config = dict(
    translate=0.12,
    decoder_weight_standardization=False,
    decoder_widths=[32, 64, 128],
    decoder_attention=False,
    nesterov=True,
)
Rows from block 2 of the encoder, named by matrix and row number. Rows with one number belong to one neuron. Each number is 200 + 20 x the weight over the matrix's rms, rounded and kept within 0 to 999. All counts start at 0.
# fc1: MLP up (encoder.blocks.2.mlp.fc1.weight, 1152x192), inputs 0-191
# fc2: MLP down (encoder.blocks.2.mlp.fc2.weight, 192x1152, transposed), outputs 0-191
fc1.237,203,222,188,243,227,183,194,220,194,193,193,214,188,224,193,182,237,189,170,207,189,193,190,202,178,197,205,212,224,171,200,220,172,195,221,217,215,173,220,231,186,188,166,188,200,216,168,171,225,206,215,233,235,217,204,202,198,177,244,213,207,204,166,218,190,192,219,199,210,215,175,225,171,202,205,225,189,216,167,182,195,198,191,197,185,211,189,185,220,228,200,191,185,170,221,233,206,213,184,179,189,159,231,219,222,231,179,203,177,212,208,190,207,196,182,181,216,214,222,204,210,213,161,235,202,187,195,203,197,208,239,169,210,191,197,219,218,200,196,217,213,212,177,195,178,195,190,232,193,162,208,168,178,228,164,171,189,197,227,247,198,198,193,179,212,210,201,169,174,205,205,172,167,218,192,235,176,189,190,219,202,202,161,237,223,178,197,178,134,163,221,199
fc2.237,206,183,196,177,181,210,192,187,192,199,191,194,201,184,202,204,178,200,218,189,203,204,197,189,215,209,191,183,194,204,188,177,224,206,185,193,199,213,186,172,201,203,208,204,197,191,212,225,182,200,194,185,200,201,214,210,198,211,184,189,182,191,218,181,205,206,198,188,197,192,210,164,202,193,208,196,210,197,199,212,196,199,205,207,208,197,208,201,179,185,206,196,213,225,192,184,194,197,196,214,202,244,175,194,184,184,202,204,230,202,198,215,186,205,208,219,193,199,194,191,214,192,218,193,199,204,204,205,196,185,175,225,193,204,205,194,194,207,206,189,182,205,215,201,209,206,206,202,219,208,195,215,218,184,211,207,194,196,183,174,206,206,211,216,197,199,188,214,211,196,195,216,223,200,199,196,213,199,203,180,196,201,229,170,188,207,201,219,232,224,192,196
fc1.238,198,187,176,196,193,213,204,218,218,212,186,214,177,193,223,214,196,199,205,213,204,214,190,205,191,215,215,207,197,206,207,208,185,200,198,221,189,194,213,198,187,205,178,205,183,186,217,195,193,200,198,218,213,188,184,196,215,195,178,179,207,218,231,206,207,154,183,212,204,218,216,172,196,200,223,199,193,197,181,199,196,226,203,198,173,201,219,200,207,203,210,194,183,193,190,190,206,195,201,199,182,196,202,207,194,175,212,179,182,233,202,205,189,214,190,204,223,191,216,225,177,215,195,200,199,191,195,195,204,215,186,231,212,205,178,188,200,202,193,192,190,214,189,213,197,228,195,194,198,207,182,192,196,204,215,204,193,182,192,191,196,218,194,179,198,194,218,203,204,207,199,203,196,191,197,193,221,188,215,187,218,189,207,210,208,192,192,207,203,200,221,182
fc2.238,207,214,211,198,213,199,207,187,183,190,184,204,211,203,188,197,202,194,200,197,201,187,208,189,208,202,196,201,203,196,204,187,188,204,200,179,208,205,193,200,210,192,209,203,206,187,177,190,196,207,202,204,199,208,211,200,201,196,201,212,195,188,192,201,194,209,216,186,205,184,200,193,204,190,187,185,199,195,210,212,206,186,195,196,223,183,193,197,199,190,200,195,223,202,196,203,191,201,191,205,223,211,198,199,214,213,203,223,198,175,200,204,209,203,208,194,187,208,186,178,204,179,195,202,197,210,205,197,205,186,203,195,200,193,209,211,197,209,204,207,198,197,208,186,209,174,193,221,210,185,197,203,193,178,199,201,201,205,221,214,208,184,218,212,203,214,208,184,212,204,196,199,213,196,212,194,188,196,200,216,193,225,192,194,212,186,214,180,201,191,200,230
fc1.239,204,226,230,169,197,223,233,181,180,185,208,205,180,209,223,210,225,176,189,190,196,218,205,249,146,229,227,142,210,233,167,201,179,182,235,260,172,232,184,172,218,153,197,226,189,184,204,157,195,205,174,177,163,141,227,213,189,195,197,191,203,230,219,199,218,188,224,203,242,219,185,180,160,253,195,210,248,205,210,157,198,203,199,198,164,152,190,208,221,201,207,204,203,189,191,181,228,230,232,165,151,219,187,238,175,178,220,209,158,144,165,168,167,155,181,225,221,214,141,215,212,186,193,189,203,202,238,204,231,162,191,275,157,212,222,230,152,209,150,186,164,159,202,194,211,160,173,205,223,201,226,263,175,208,254,200,232,183,220,217,196,217,210,198,209,220,223,226,156,171,227,207,208,196,213,216,213,221,250,243,214,223,146,185,237,169,209,192,217,183,234,162
fc2.239,250,240,189,218,222,183,197,204,189,212,177,210,198,222,162,215,195,206,170,153,226,203,195,162,151,206,185,229,226,220,255,207,188,219,203,213,186,223,226,228,218,183,193,207,185,186,161,238,176,177,206,246,176,207,171,199,216,207,149,189,224,206,188,180,205,171,208,255,196,185,174,225,247,239,221,188,151,195,213,168,196,180,171,229,232,241,225,206,191,210,207,198,240,201,176,192,203,180,127,198,180,219,202,217,182,205,204,171,202,226,213,198,181,181,212,242,196,178,180,187,169,175,197,221,200,228,195,184,183,208,209,196,258,193,215,199,206,187,190,179,219,192,220,168,236,198,201,247,184,223,254,241,186,190,164,193,177,156,206,238,194,161,218,175,170,186,217,201,214,232,204,178,218,203,212,217,185,207,145,158,205,221,171,235,183,245,186,170,171,221,211,213
fc1.240,202,230,234,203,215,239,173,206,193,202,232,196,196,169,210,198,223,200,203,200,208,157,186,195,180,181,214,221,203,165,166,197,191,181,239,206,186,218,207,200,197,181,220,199,215,212,208,228,242,216,198,233,195,176,206,171,189,234,195,167,177,204,168,230,177,227,225,176,213,189,211,217,174,218,232,187,184,187,182,212,214,212,178,185,185,175,192,197,183,185,189,210,218,200,187,192,211,165,184,176,194,179,203,192,187,228,197,213,200,220,221,181,198,218,221,192,145,211,209,204,160,213,221,208,210,197,214,186,205,154,215,203,206,199,211,182,203,204,186,200,206,185,206,214,192,210,193,197,222,184,187,179,189,238,213,165,216,175,187,203,217,217,187,201,163,245,187,184,224,197,190,211,199,192,183,222,248,243,199,183,231,222,196,228,179,180,192,192,226,199,164,201
fc2.240,214,187,178,190,208,201,204,166,193,201,174,220,230,227,199,182,173,185,203,195,186,216,186,218,231,220,219,204,185,200,212,218,168,212,209,177,178,209,179,192,202,200,188,168,201,194,201,155,177,185,257,189,196,210,152,192,202,146,244,228,219,189,229,201,198,198,199,218,195,221,167,202,205,191,199,210,191,180,204,184,211,195,218,205,194,183,224,207,232,219,220,189,203,160,167,224,166,199,195,239,180,209,225,229,180,175,210,211,192,215,202,249,199,207,175,165,231,175,183,184,199,188,204,197,182,203,178,199,202,248,217,206,184,182,191,225,204,204,193,213,180,206,194,215,210,190,182,208,181,194,199,218,215,162,172,194,173,217,215,218,174,177,190,206,237,189,197,189,183,211,192,212,205,169,218,209,188,181,183,198,196,182,171,193,232,192,196,216,197,206,238,199