From a checkpoint of a small image denoising autoencoder.
Model: 32-pixel images, encoder arch vit, encoder activation silu, decoder norm groupnorm, decoder activation silu.
Training: muon at rate 0.0028, 15500 steps.
Data: 155796 training examples, 12.7 epochs.
Rows from block 5 of the encoder of a small image denoising autoencoder, named by matrix and row number. Rows with one number belong to one neuron. Each number is 500 + 50 x the weight over its row's rms, rounded and kept within 0 to 999. All counts start at 0. Numbers have three digits each. After the name is the row's rms in percent of the matrix's.
After each neuron's rows are labels from the 100 images, of 14976, where the neuron reaches its highest value: "patch colour" is the nearest of a few named colours to the mean colour under the peak. Only what is clearly more common there than usual is listed. The data: photos of plants, animals and fungi (iNaturalist). In brackets: how many of the 100, against the usual share in percent.
# fc1: MLP up (encoder.blocks.5.mlp.fc1.weight, 1152x192), inputs 96-191
# fc2: MLP down (encoder.blocks.5.mlp.fc2.weight, 192x1152, transposed), outputs 96-191

fc1.341 053:550584554589463471481504390465514505480444460538442461484569559537527524542549554502472474429468509528463411508555460421512464498425477438390518454546543502476470533474474457484528563520535533458585574485496519486405446552400529575480517479552422476537543491553496447512543458436522478566
fc2.341 054:473496514388564477556568603567454492481511582498566470513457461464559523482395441566519448620513569447578567469487516586494569473591548547580486486442463414545500435459545549528433508475479435504420421495447486462508497469519519478442447516525464453519498508480485550476470527548527477506
patch colour: black (35 vs 3.5)

fc1.356 066:425485436542528477507458466611476598470578466509500545419487492524559461573475447555541388543538532491622564522430492466564507554570385567525535649489545454466552537470519508443429457431498506544562600494476481472485504484539501427452538491468493586494606538599504639544434491542550509537
fc2.356 046:564538615548476538575478519489430481579497677450566538491520443464438473475443503482394532480548445467414466427526596533443507518430473493527367467529443538481471500481442521436421543497467530413531487488561591435516539462467493534541486493517425502469393576526457503461535525504428484519
patch colour: pink (40 vs 10.2)

fc1.85 040:474439572517470531490548483442556562563417471464482503587562494578457449449529564489514558498507556442448365468618512493430463444503568474493546479460479472417450483554453489567456486554458462433460464582492520480518458537493576443508558517426432578533563479425539499421514433459504552512
fc2.85 043:479419496475553532510545522502454511413511498526563511466467486460544526507516460507578526471490456530601583441487495527519448486480395460557495473517527513631509507458552485454558474429483500503501527512504474519484567554601549564512496460604585426570456528541548399499493436501469424366
patch colour: grey (76 vs 49.9)

fc1.419 019:463504479552517456508519537476531495459494554521425480553531461460525537493482458511514462615546487518590459554472555482541475507558469515522505557498497439445535529485501437370575543476635539523500475505553461465423448473563485490571589463558551567529483472411607476420458460409563456464
fc2.419 019:527509527523471548496511441549516510494474560496633486467458636578482485572487525548488559505469447491480419480536486479445556479445474493457542427465493551462411526589482480526428466517418468496503526459478569473522527477483492520424432518575414439475430455471446580488500507612486523520
patch colour: brown (54 vs 24.2)

fc1.675 083:464551531542407560525578526510511493431456472513463424582586568446436579450592573553494581540498485384477519542473532581356408523445536545459469481555459574479459501457372520553564462514472469501536419511549524585532462495547597541554501446453464515489464481456527490509473486500498563449
fc2.675 081:485514430527619538493456441514553438566528481578500516432448478609495508547577455554490461490399455641466503543541412490525468470471497472506530536477526459538440484511515491472517614465578585496394511457481488461433453508529401441502500540509520439478528515561421537441550513447537522574
patch colour: grey (85 vs 49.9)

fc1.277 011:471384487516525514492574479440544550403534463478536485467545476528431365436438559574558431510494464559578453587481460407430465438444507474531487485540489552530526516491531491504404471520580486526489507473553581436479492521508478475482509493492464520563593529496549534495459487521589516585
fc2.277 014:446476578564498511530432507536512509498480567556469530552498553527608620588537449503470577526538440480585441429547530602517500575536349536498562491531495522433364517562398461495560486473468506460517510493448477491442482483514568506490467509517437521485437455474500563463467518547465487479
patch colour: brown (59 vs 24.2)

fc1.101 042:430398553538554477490447461525449522456564516532584508550498491529584407549408454560540456547510541509559520462404446473490499469518438509510465541446591476488572518490498519550370461471455541514540594535575617460511562538420475406462508565434437594500557583588426582522468453566541505514
fc2.101 036:516532562545420571591417547485509530519541458402502560465512530528464549575507505479519470454527488471570467530569546429491435592518396512532516537651466537515476490512461491463497528489535462462493493474513513578446420394573535581585521494509477441522472469466497486458421475504508471464
patch colour: pink (40 vs 10.2)

fc1.327 150:583419529454475466431652508492538498503433617514505505520601447468440503500419593499509518577487564576523469442522498540496464526568569459523552439501508439628527455558521486527469581447514389511543432459572486446549495495484528457534476488509658455506484474417544444494516505604486496520
fc2.327 155:526628520481467370519423515471455491569563474425423403536508509562487451478570462564509517412463523452451465610467513472404542438430509477452488439530450454546386478493459554529519552467451620423441536578476494534526547487446572419535558464497542506489533522548574465503476474534486431495
patch colour: cyan (32 vs 2.5)

fc1.493 156:442435563518452482538587527417492550472356466457566516374527421503483566600465554477512532429467491535485468464527500476483539547429507490535549504515536438527464485575508578476495418415541503489496453474424424460540435475519503524578503517541466534426504554527501501539489613557400551496
fc2.493 139:425420462523511451454509439470459483494478493415451423577502463544439533560463547615506460444493549478534459580499524534498462479515511531457484561465486473516513466450493485456506473488475529509498545601426504566461461554447548518470469521523508470444567542414617405485554396492495563582
patch colour: green (26 vs 2.1)

fc1.100 155:477401497549436491435526494502521481478505539497478520473517483556497551573506513584538486522529489405561512487434511606537427602504400478528523396462477422475502432396602475527513508452541503467530519589419435516505514521522480604532470544536514568547531590560402456462618461501395416451
fc2.100 149:474536568422609534550515544453421500441474513607445543512553576497528402420464484357509606467530568480429469549473518506517550478454522447541432528520471555487516456506496574537570518512462514451404472507449487438537538509533545453536532485500597496532513401481549515530432555531540565563
patch colour: pink (30 vs 10.2)

fc1.48 050:463446457569574492629501463541422519452563580566475478504550579492555419544422483465506493504586569454503529467446505545412494515557488485430461559563508446455489487483478485443486496519516510547485482487536537537464447553484511460409478487508526518496489524565553498557480491523507459530
fc2.48 055:524590591451446532485462557397527495504457459486543525525483451458525512498588534560536484479364398422602424500458460424558534495424490514531524435444538585484586544503463471550542544478490456477540518523493466524507475396602554560565488481512529431482530486505509591452518477493524566453
patch colour: grey (75 vs 49.9)

fc1.275 017:478487497587479583506575459455508508482465500482470503512522545521421475473505583511496517474524457516499427498542502469397456405453524524437552437521445552544424492492444531622494489526498481503498488472540597487499474520552500520439425465484436421546525416431548503461491509487485576553
fc2.275 017:464427570456475458501421545527498471469502502551498524542505479454590553541588489474475513512479477501599546465513485559515483529521385499596530494543536498433445521530449403421491449448554457450476506562445416510429497490478570487489562515549518579556436534501534530513487448532549435423
patch colour: brown (69 vs 24.2)

fc1.198 176:514537595491512366517624567533494555400530534503496509603508564506506484506463466474491484514494490549514497486515461488444466441444540467578452492455452506499488495539516462516527474438564481448471543480506546503456509498570527450476548421446504500536485526429545517486551448492638565503
fc2.198 166:437519552578493491400538450471528549442529477418539542445516541494416503497558534476420480551477468515407467493455512498457512506480487527484580572578575473536626485472447506446552509464555530535400490492486466492480496521544389529582494478539481493484578495457406555471586517544443559513
patch colour: cyan (32 vs 2.5)

fc1.91 185:553528472590544511500500550544508545486524479510373495545490473532574562483553581588507424464521485492396552440478482456532437562461481534451456532499571549489522612526476465484532499507488532442491566574547473550489557524499453568489525530494483502498529430427401570515386544484513487587
fc2.91 207:528475495496527493500476537523507506427585486526575616495498521418436527490426459483511625556472523524669464499513492565502464491540437456567529467468425429566498456533484537485450486460537426529534437485500517483477430515481576462526449497571492513517450478528536466443519446482534482452
patch colour: pink (29 vs 10.2)

fc1.190 156:546621488519547501455450493494555554499511460527486515437426406513457540396493483520532473550419450504468627510551490591590556560526494434610552477537535508522432574399512530502496568537567489465573463445471540460473568425429450538469454520482512538417516464412529536460503603470555566549
fc2.190 155:414522463484452504537451420509555514555457488445462442524516486496483488522455514430579444517589506428523427543544569523586581525521472508421507473493559596413534546581543534546602480498566424500484486419490570515460547511444532538517541465513512489503487387534485517566483518487481461461
patch colour: grey (84 vs 49.9)

fc1.416 020:489521467586570415502563484459469470442476534426519471531473466543536509529544419570502506552558479528574496535469543443480490506562494502480493563474491438448443513485493470449417520546562452529473489429508470464450432427540495526503596471550514570570539426433582505440456523472463516476
fc2.416 020:485472525503441597492414571533539558481472545563502501510468609430466531489540538496489481502427479471513478514502448580526542515457527494514539411500470561462461551584483453498537395459488484467507520503535507460553551565506479515531400508542472469472407525522483516556493461540582462462
patch colour: brown (50 vs 24.2)

fc1.401 050:445505521579470444500504482475579536473572494481509415519540541490482549432403523470494595495563566554491424466589568485554498451564455477465492520509596408506463551486528493394578469463514490424518542502420587465528516540513522568422533397513444603557450479469470503485426521519571399519
fc2.401 051:539461460481544554548479503543572531554469446470512456511493549556508489593610468601497495542515462494582660567481509544534468569472585500570478549529480613506478495527476465552439538484623468493411483509477518437473559526533391459540513543532571474488507493507470495499565451508461576499
patch colour: grey (83 vs 49.9)

fc1.236 021:454539469587492470459570494552534493425501476606548495565530449504579493549485484573459505514504505604583390578506466457454498475440450481490429522489506569441415505534361516519465446468484449482520501478548538518439439513598503471431536516582483454437482428540582553481473541446484566509
fc2.236 022:529425586462503543520470517496485540485484572446430554440439551536446533437543557452558509502468444462492561424502515535489479484565469500509534520513487474501485477481580454475471510507542518517482481462445413453511570525406592457464484451521504572599471550475531502464502464600545353496
patch colour: brown (60 vs 24.2)

fc1.694 145:496517386489417526498511530456442541523488520462551526530522540569544422515492601436490503539501477590442598482521446448451497568488480492586552555462556462419481416577411542495554470490528603470570467529419454560425549508526438527447483492502500531510521455537387512493450389508486495578
fc2.694 145:506502558510456492567512472563437422384478484514556499532491457507490472518515589540573494582510509528480430380409442458486541450592510485419553531468542523483433509470504461431453526422519508543521500539624445427524455609552463508585427468510427516542580498469523399521513496506563540456
patch colour: pink (28 vs 10.2)

fc1.260 042:531500418525531591505581475458523465433415470562520503483592531492489560482588527442416575531455401504439412471572440549485484441517529519520532405492446439544454506420533478597506520449543442440528466467495488557549503501488515591450491488514468427529450409418543481439484540375447528511
fc2.260 037:509447520503464485441558561495623459540526526560539543445459546503509511485517507489564435473449619513483601448454538504395487491462536472468483438546431594409452490590482455406506483542457433571414466560518461424424397474395564532457544459526552594468519524564526572539478488572527546481
patch colour: brown (57 vs 24.2)

fc1.492 161:473472487544520539625534482467512500523497481540448434483544462507437518574572455464492397454493508498497517491457538405491531480602447456501508605528544540534572570532527381491480446473486533523493557562501502512446543378521501581524515509416499549432483443569425569566478584487451556569
fc2.492 186:437513532499528438515503457481469499532459550463497557535533514477486434473412428424549499528529490460503378511518537472423609464390444502539461485534512478507399488501432474505475551545356495439470526534491436426585511538444507543435505489587524514543542501475598477413460542586603481519
patch colour: pink (35 vs 10.2)

fc1.52 017:425481435567454568604480495518514518318533501508492478598546477499497463558398529500513426531502545499533472542471487544394498480501494485483536562530551489475484543438477469438446437479582540538507511512589541499463467471449521407547507454562522566530566481482554551504505523558570497537
fc2.52 017:505476592503519473449460532502505532652486591520552536426502546487546516522604488555488607490484418485546454445498510491487459520439388512508472473500429561466460474588404478503538554493521477457536488482474498477508450463559526580484512528482418470499425563450506541460455437537469450495
patch colour: brown (64 vs 24.2)

fc1.285 019:562498551537574507449545556454524502507480502444539495536471449505502510406514519452505536504509447490537485494533462403557470504523543508457500470546454461476412532519557437413531553526574495437504501480479479453453521554498465585508512478483479538557505385384510472451523549431495473528
fc2.285 020:410485439507414556529463426602528498437458493558510540491491616470514590560433459541465477557524535526511480537506538617472508466517482456560528496425555517526507456517427458573499406481480427533467515510481502497492483470487526466461476478609481477489455491509524475526474477508596541402
patch colour: brown (62 vs 24.2)

fc1.676 112:496551471532445510508586503484500411551480546531443447590482588525577528556563522465547509485350451507502553465469516574477471488426494519531482415476451572398439524585539462489485544448509537499468442449500506399561480506571520600558504479522514461469459489444555428517478485454509549503
fc2.676 101:505515435378506517504473521495481482433421550597566544492496442496507428378483630535495534623565564492495479494545385533486458508518561500581465481488550420612474500489460548444490514497567509504454447546516489547581461491535536444529524408419592455563513527575491456502518472524538462472
patch colour: pink (29 vs 10.2)