config.yaml
dataset: "photos of plants, animals and fungi (iNaturalist)"
bottleneck: "denoising"
encoder_norm: "layernorm_no_bias"
encoder_width: 192
decoder_norm: "groupnorm"
decoder_attention: false
momentum: 0.95
lr_schedule: "step"
Rows from block 4 of the encoder of a small image denoising autoencoder, named by matrix and row number. Rows with one number belong to one neuron. Each number is 500 + 50 x the weight over its row's rms, rounded and kept within 0 to 999. All counts start at 0. Numbers have three digits each. After the name is the row's rms in percent of the matrix's.
After each neuron's rows are labels from the 100 images, of 14976, where the neuron reaches its highest value: "strongest on" is what is common among them. Only what is clearly more common there than usual is listed. The data: photos of plants, animals and fungi (iNaturalist). In brackets: how many of the 100.
# fc1: MLP up (encoder.blocks.4.mlp.fc1.weight, 1152x192), inputs 144-191
# fc2: MLP down (encoder.blocks.4.mlp.fc2.weight, 192x1152, transposed), outputs 144-191

fc1.493 149:465452500469498464525472533454509518478485444427585462523525504444532531402517469522535481542531455534568480559473550464517598403526514544461512
fc2.493 138:599521584519562491448488497481557442525530507561423585501498498535512498563522494444558541486415518423500612413451493568536437511577524491522425
strongest on: phylum Arthropoda (72); class Insecta (70); order Lepidoptera (32)

fc1.367 120:556536444513474506557543527506458522544469564532530505511432445516495540526509450457521515511419543448466476507519485583483400529392458500533558
fc2.367 118:519447536449590534539498391525494435455537527509442504528509549406484488441572538546494506492588495589545506490490472451511541497527617491465507
strongest on: class Aves (83)

fc1.10 143:428517488526545485460446539504485360457638534481437506495532511527434597538572382578477584497497573503542497480487573458511573509505556501545463
fc2.10 137:681399529494470533488495412503501550649536468551578441505482544400489485494450510426537469467459467458492504526514527637541539518477538547451540
strongest on: order Lepidoptera (33)

fc1.333 159:440373515482501417374455567504480530529462498588407499408545536512509459524564437510406491439463469474548471513487520524529513437438474510515558
fc2.333 173:501469443372532540523396467583501533519511454461525648500475561559514474452580487453455485426495424488456553530589425506533510527423522527538527
strongest on: order Anseriformes (27); family: Anatidae (27)

fc1.620 103:475471394456455494517589535564521548441469488552569509434613495460504473442550478511460492546532418447443541488542446551502424431517599487498538
fc2.620 086:535503506537492454459447431473519522492467526496527441544516552561431486449546546375496525452484485494593434501458584500570503551555482518511409
strongest on: phylum Arthropoda (62); class Insecta (60)

fc1.293 018:467535528505529464488491613593536491508463473482524483458438508558455541547510488500563509512506566463477452553468557553528467452524517584621553
fc2.293 018:520550474559392402554504388366455537508524565509470476513527522490551415455528503567544476533428509518564569440479510474584493459437525397492497
strongest on: class Aves (89)

fc1.403 143:586401464516464491471488533494466503522524591502484554504519512498458536478509491525473536483577476392480500441539351506542452488477469540566524
fc2.403 136:522420469560481384471547572557431457631516485563399412464580426465423596411505531472510523537510585542466604543504569511478524521516484519476493
strongest on: phylum Arthropoda (62)

fc1.509 127:454480509536491581559519596499575436525467574552457482580589492580534451504509497539468540393483427494509550431481417544438457489413497478400474
fc2.509 132:492501471490470422452461451509494561494419509554537479426460451451463542463416562512560511554571485520487373579550573516474493542576547522610496
strongest on: class Aves (85)

fc1.233 155:500506484518509518504572445505559589491460439492609492486535478555538474520446478511558413594498544521491486472484529455503467425547434520565547
fc2.233 135:594461495474531536500509465479522512504587463497583566478563475450357550498412507509480412528460403611494522491516513424468527487536492433428499
strongest on: order Passeriformes (51)

fc1.376 091:442544531531509477502538498563548574403487492534476543400488501515585480498515445563543579579501454478527439451434527519567356521398450506449436
fc2.376 079:427472521502451492501450466449485458515526528564498467550537507532579489527492521497366553517499488449578472518430440458502437533531455493549620
strongest on: order Charadriiformes (29)

fc1.507 143:512522638496433495484523510423452558528488533481430517521526481523527532474471432523464524459420394502478564512530469514489509618497526462503452
fc2.507 177:510509396453553467519530593501512533480468519616475470514492542538444454524472427492513555511634492500527555457461566581550548577524446457408537
strongest on: class Aves (84)

fc1.601 058:435637454553524433517465449498450524519522538501522616559414533553472550464540497560444453511422578523486514394486498460590537551504528415483552
fc2.601 060:485426494556478428595470472546460548541494449534506451467538490383462474546471585496549520598466559511489439527492499517578585508581453485524455
strongest on: class Insecta (61); phylum Arthropoda (61); order Lepidoptera (34)

fc1.494 047:456371492427543468444359419468439508492443625524346515478459443507429540458573447464525495464382533511625572509537499511564512474518504531554452
fc2.494 051:492586502439434508627515467539480491553479504519520517501523518580479409515453518522538528427505446482443496383471651475507508572498444432469459
strongest on: phylum Chordata (96); class Aves (92)

fc1.475 139:469539465566544463574470602498452499446507565556514526483464475476486440551464563523610463435459470554472543437470480532572533441485547553550528
fc2.475 129:573448512476405543427451441521482507433513451478445534523547485456590485415555559422478554507544553462528450486524508495476439542523462509562526
strongest on: order Passeriformes (53)

fc1.528 159:519503537537470469519610528377439543519447498519532532547422510448497452432486566561575500524515447497367504463491472507580557507553510532562486
fc2.528 157:499494525480477598530525518447545532559508474516421457561559547506504561441591525526532574465513477451578501533515530490495466417464468413495535
strongest on: phylum Arthropoda (63)

fc1.472 206:474471530518471400467504512453561468577429440477503502519512533323465478492493494511525578498542632489476451453480537607392502473452601486442470
fc2.472 117:513555485460485568479526430612514556476469464485493580543491518487498528465446510436449517468533453509440513502480494567469437471478513545442552
strongest on: phylum Chordata (98); class Aves (97)

fc1.73 153:512586490501570499589488553506532476482547542417488458545566392504478562580422557423563446556394544458577572491521484398491530441411486439520475
fc2.73 137:445427469493426479504446557581476459488502511533486514476488588575574436492503547576329487446510489545503505501471492494507542508480481558482491
strongest on: phylum Arthropoda (60); class Insecta (59)

fc1.669 087:501521614481525517523429556471520549544530499522503488526510457561476528528489474525472454508489505440439422427530519471580480543611532522626485
fc2.669 085:523588407495497453492515470474488514419445574550509440547491501508428387436503564510617544474495490534533562547484478543393485568476498443421496
strongest on: phylum Arthropoda (66); class Insecta (62); order Lepidoptera (33)

fc1.207 165:561516464480449415403554455538489485437531596451430494447472448607475505442540524467465453518452460499502480502478548517440507562550576570517513
fc2.207 163:477461573478509538569546521494615558535501458594473438452514491478577498534515492516540508489502510475517473507441360460575533456558503411532562
strongest on: order Charadriiformes (26)

fc1.665 088:500494558494593561370453528491484530437502575580441493451521417472534397486544488486579465531456547483518531477411487552497406524589482506436514
fc2.665 094:543472482527401442533572578461490477403476532474452499436510543553535585553507460513555473447563450545497590473579603444581510375549545449504529
strongest on: phylum Chordata (96); class Aves (90); order Charadriiformes (41)

fc1.267 134:448495469465465461506521531558433442469436574557547527534489456500452520505495465525492553497448553502510493478355574456546437519478426461504511
fc2.267 123:490502454524523481538362557478498426400577508548471423526514546414560537566513566525417529542480421564548467396482557521551472514604450535514460
strongest on: class Aves (87)

fc1.550 148:501479539486548519517548426527465527542523607553488591564466459511518471537547548388419603478431458527451496450435522404587428475533455497514505
fc2.550 153:442450454447522510522460500586480542472432525578473418544525591475575473622556465521431522579446436535627446414495612512437460574569443543431468
strongest on: class Aves (85)

fc1.328 142:526546485508476490540550528573411533494457554470532516508501444425479576543452453458522467510462384494525494511519537527554474486483400392493548
fc2.328 148:469474498434512474546406567591522482501552517450504444464445543399576577591537470574453530496460429487440432543549480488461503490547471552509502
strongest on: phylum Chordata (93); class Aves (92)

fc1.243 124:525586504453506589531558512512542402497458505427580532549581425415493513410541567438540507512490440493480434432496555534544443514515577441522529
fc2.243 120:501490468542494414490501424516381486534463568448396378499475480497427497598490455582462475462528525434531548527509492518552529457502439616528446
strongest on: order Lepidoptera (37)

fc1.415 150:423557521484483493446521487580469488482481515632531449530468493446500527535559541509478503493534476563444510467489481462480443489488450540477476
fc2.415 150:513564481444506531516464515451558558558566572487509549502495490509557509476421402513471466483410477399445539546538600634508584455508479374535526
strongest on: phylum Chordata (93); class Aves (90)

fc1.26 027:470418502501378488478442555481472520497483524583432521542577492446560481460490538508512489473489506530467467554427528459528451547459480534445495
fc2.26 025:547631539494562418536526466526496519550504507429555509462405518654444452525515513482461472520486474430521530422550450571571499483467528492622541
strongest on: phylum Arthropoda (62); class Insecta (60)

fc1.764 161:483379525486492534436586547435420488470551505378569551514468440535441504536551543445501542443509506447544468597518438435612590477514469441454495
fc2.764 159:546487552443549493435535395482543488530435507449551515411463543505561503587481411471512491478600411595525490494590500482461530484509543494478449
strongest on: order Passeriformes (57)

fc1.86 085:520524611509496478551437558411508587566499482487415512488539487459522539514485527510455559453491510438456480408505471494574482507549581471525547
fc2.86 089:519570398527550506495492427463538428432476604552618444536468545596433415438517477503579479504501510536555520534495497490401496599475465502462509
strongest on: phylum Arthropoda (62); class Insecta (61)

fc1.192 150:517544494515488581531534484476572450541569524439459487499595425554487546454490530442481422475524512403443537521520478474634523595467465570642491
fc2.192 149:466473484505594446426457472481454536536511443491501496413494458474539472465498439464541525526453497554557560501595570516458466454531493471472480
strongest on: class Insecta (66); phylum Arthropoda (66); order Lepidoptera (34)

fc1.232 110:485529416500548478489488425427506543534588447384419473514553521491610474466556519526479425555487574489491511438426473525464506515469455475494494
fc2.232 086:454475589552404515509496561491474516461433560561569549476512419605336454516449474530491504502428483472530431539549529512518516454509548569520490
strongest on: order Passeriformes (52)

fc1.9 137:600510521516645568530497566537470471460516484500453496508446437599518434458497501442559537480471423615566466558408526514588542408420469527549571
fc2.9 119:477511428553416444486474419499537462414489586545528514558563483372469508511546506529441491587586477433466449428479416502442540497563633537441572
strongest on: order Passeriformes (57)

fc1.212 183:476516482462425458524504452534569528495391598510472461494492401538469540473376509479560550520495528486511445574520567559530478542481527501408394
fc2.212 185:486473512505409561482498541481573557586483573549498459540463452504504488501355532456559560562481567392586540489511558572464575484514513456419483
strongest on: phylum Arthropoda (77); class Insecta (76); order Lepidoptera (45)

fc1.0 133:584504520460466560507504428433553389517408475486477541593528572597502404499506482388466546536452477529547557507544551454477454531519514481484465
fc2.0 119:569532543510508440490531545494420507567508514509522475440540565468532510535611493418499521462469528521539509486468423545526585490472496534472504
strongest on: class Aves (86)

fc1.231 171:571464516390463465571501539538533514446416459525482546451474596528519508516593460491504466530460493536508456511465378419511521468513472503492535
fc2.231 180:505535531604564546500536528498460544509594520473469427561435413492461539484491522535515521467444490375558554589498499562541515559486463510473535
strongest on: order Anseriformes (31); family: Anatidae (31)

fc1.428 118:570592490498548503558554503410529414565484530482496461612479495541382570550483486522497544563486446533430465576401486502513538451496528478494506
fc2.428 116:457388466435519539488538496445489569522519439526490569576471555442531504442533500541505575423534464430511474397521434495484432521553559518488468
strongest on: class Insecta (71); phylum Arthropoda (71); order Lepidoptera (35)

fc1.327 155:557489488453498444565499545526500562559498513494436440497537412461575511431529541486536591532477521494629487541516491551426447495368529540608524
fc2.327 169:436519563517430488545478456559585463544420438500532381482514636456438513475522505475524417492550468526503489446496567561467531564499518524413538
strongest on: phylum Arthropoda (77); class Insecta (76); order Lepidoptera (43)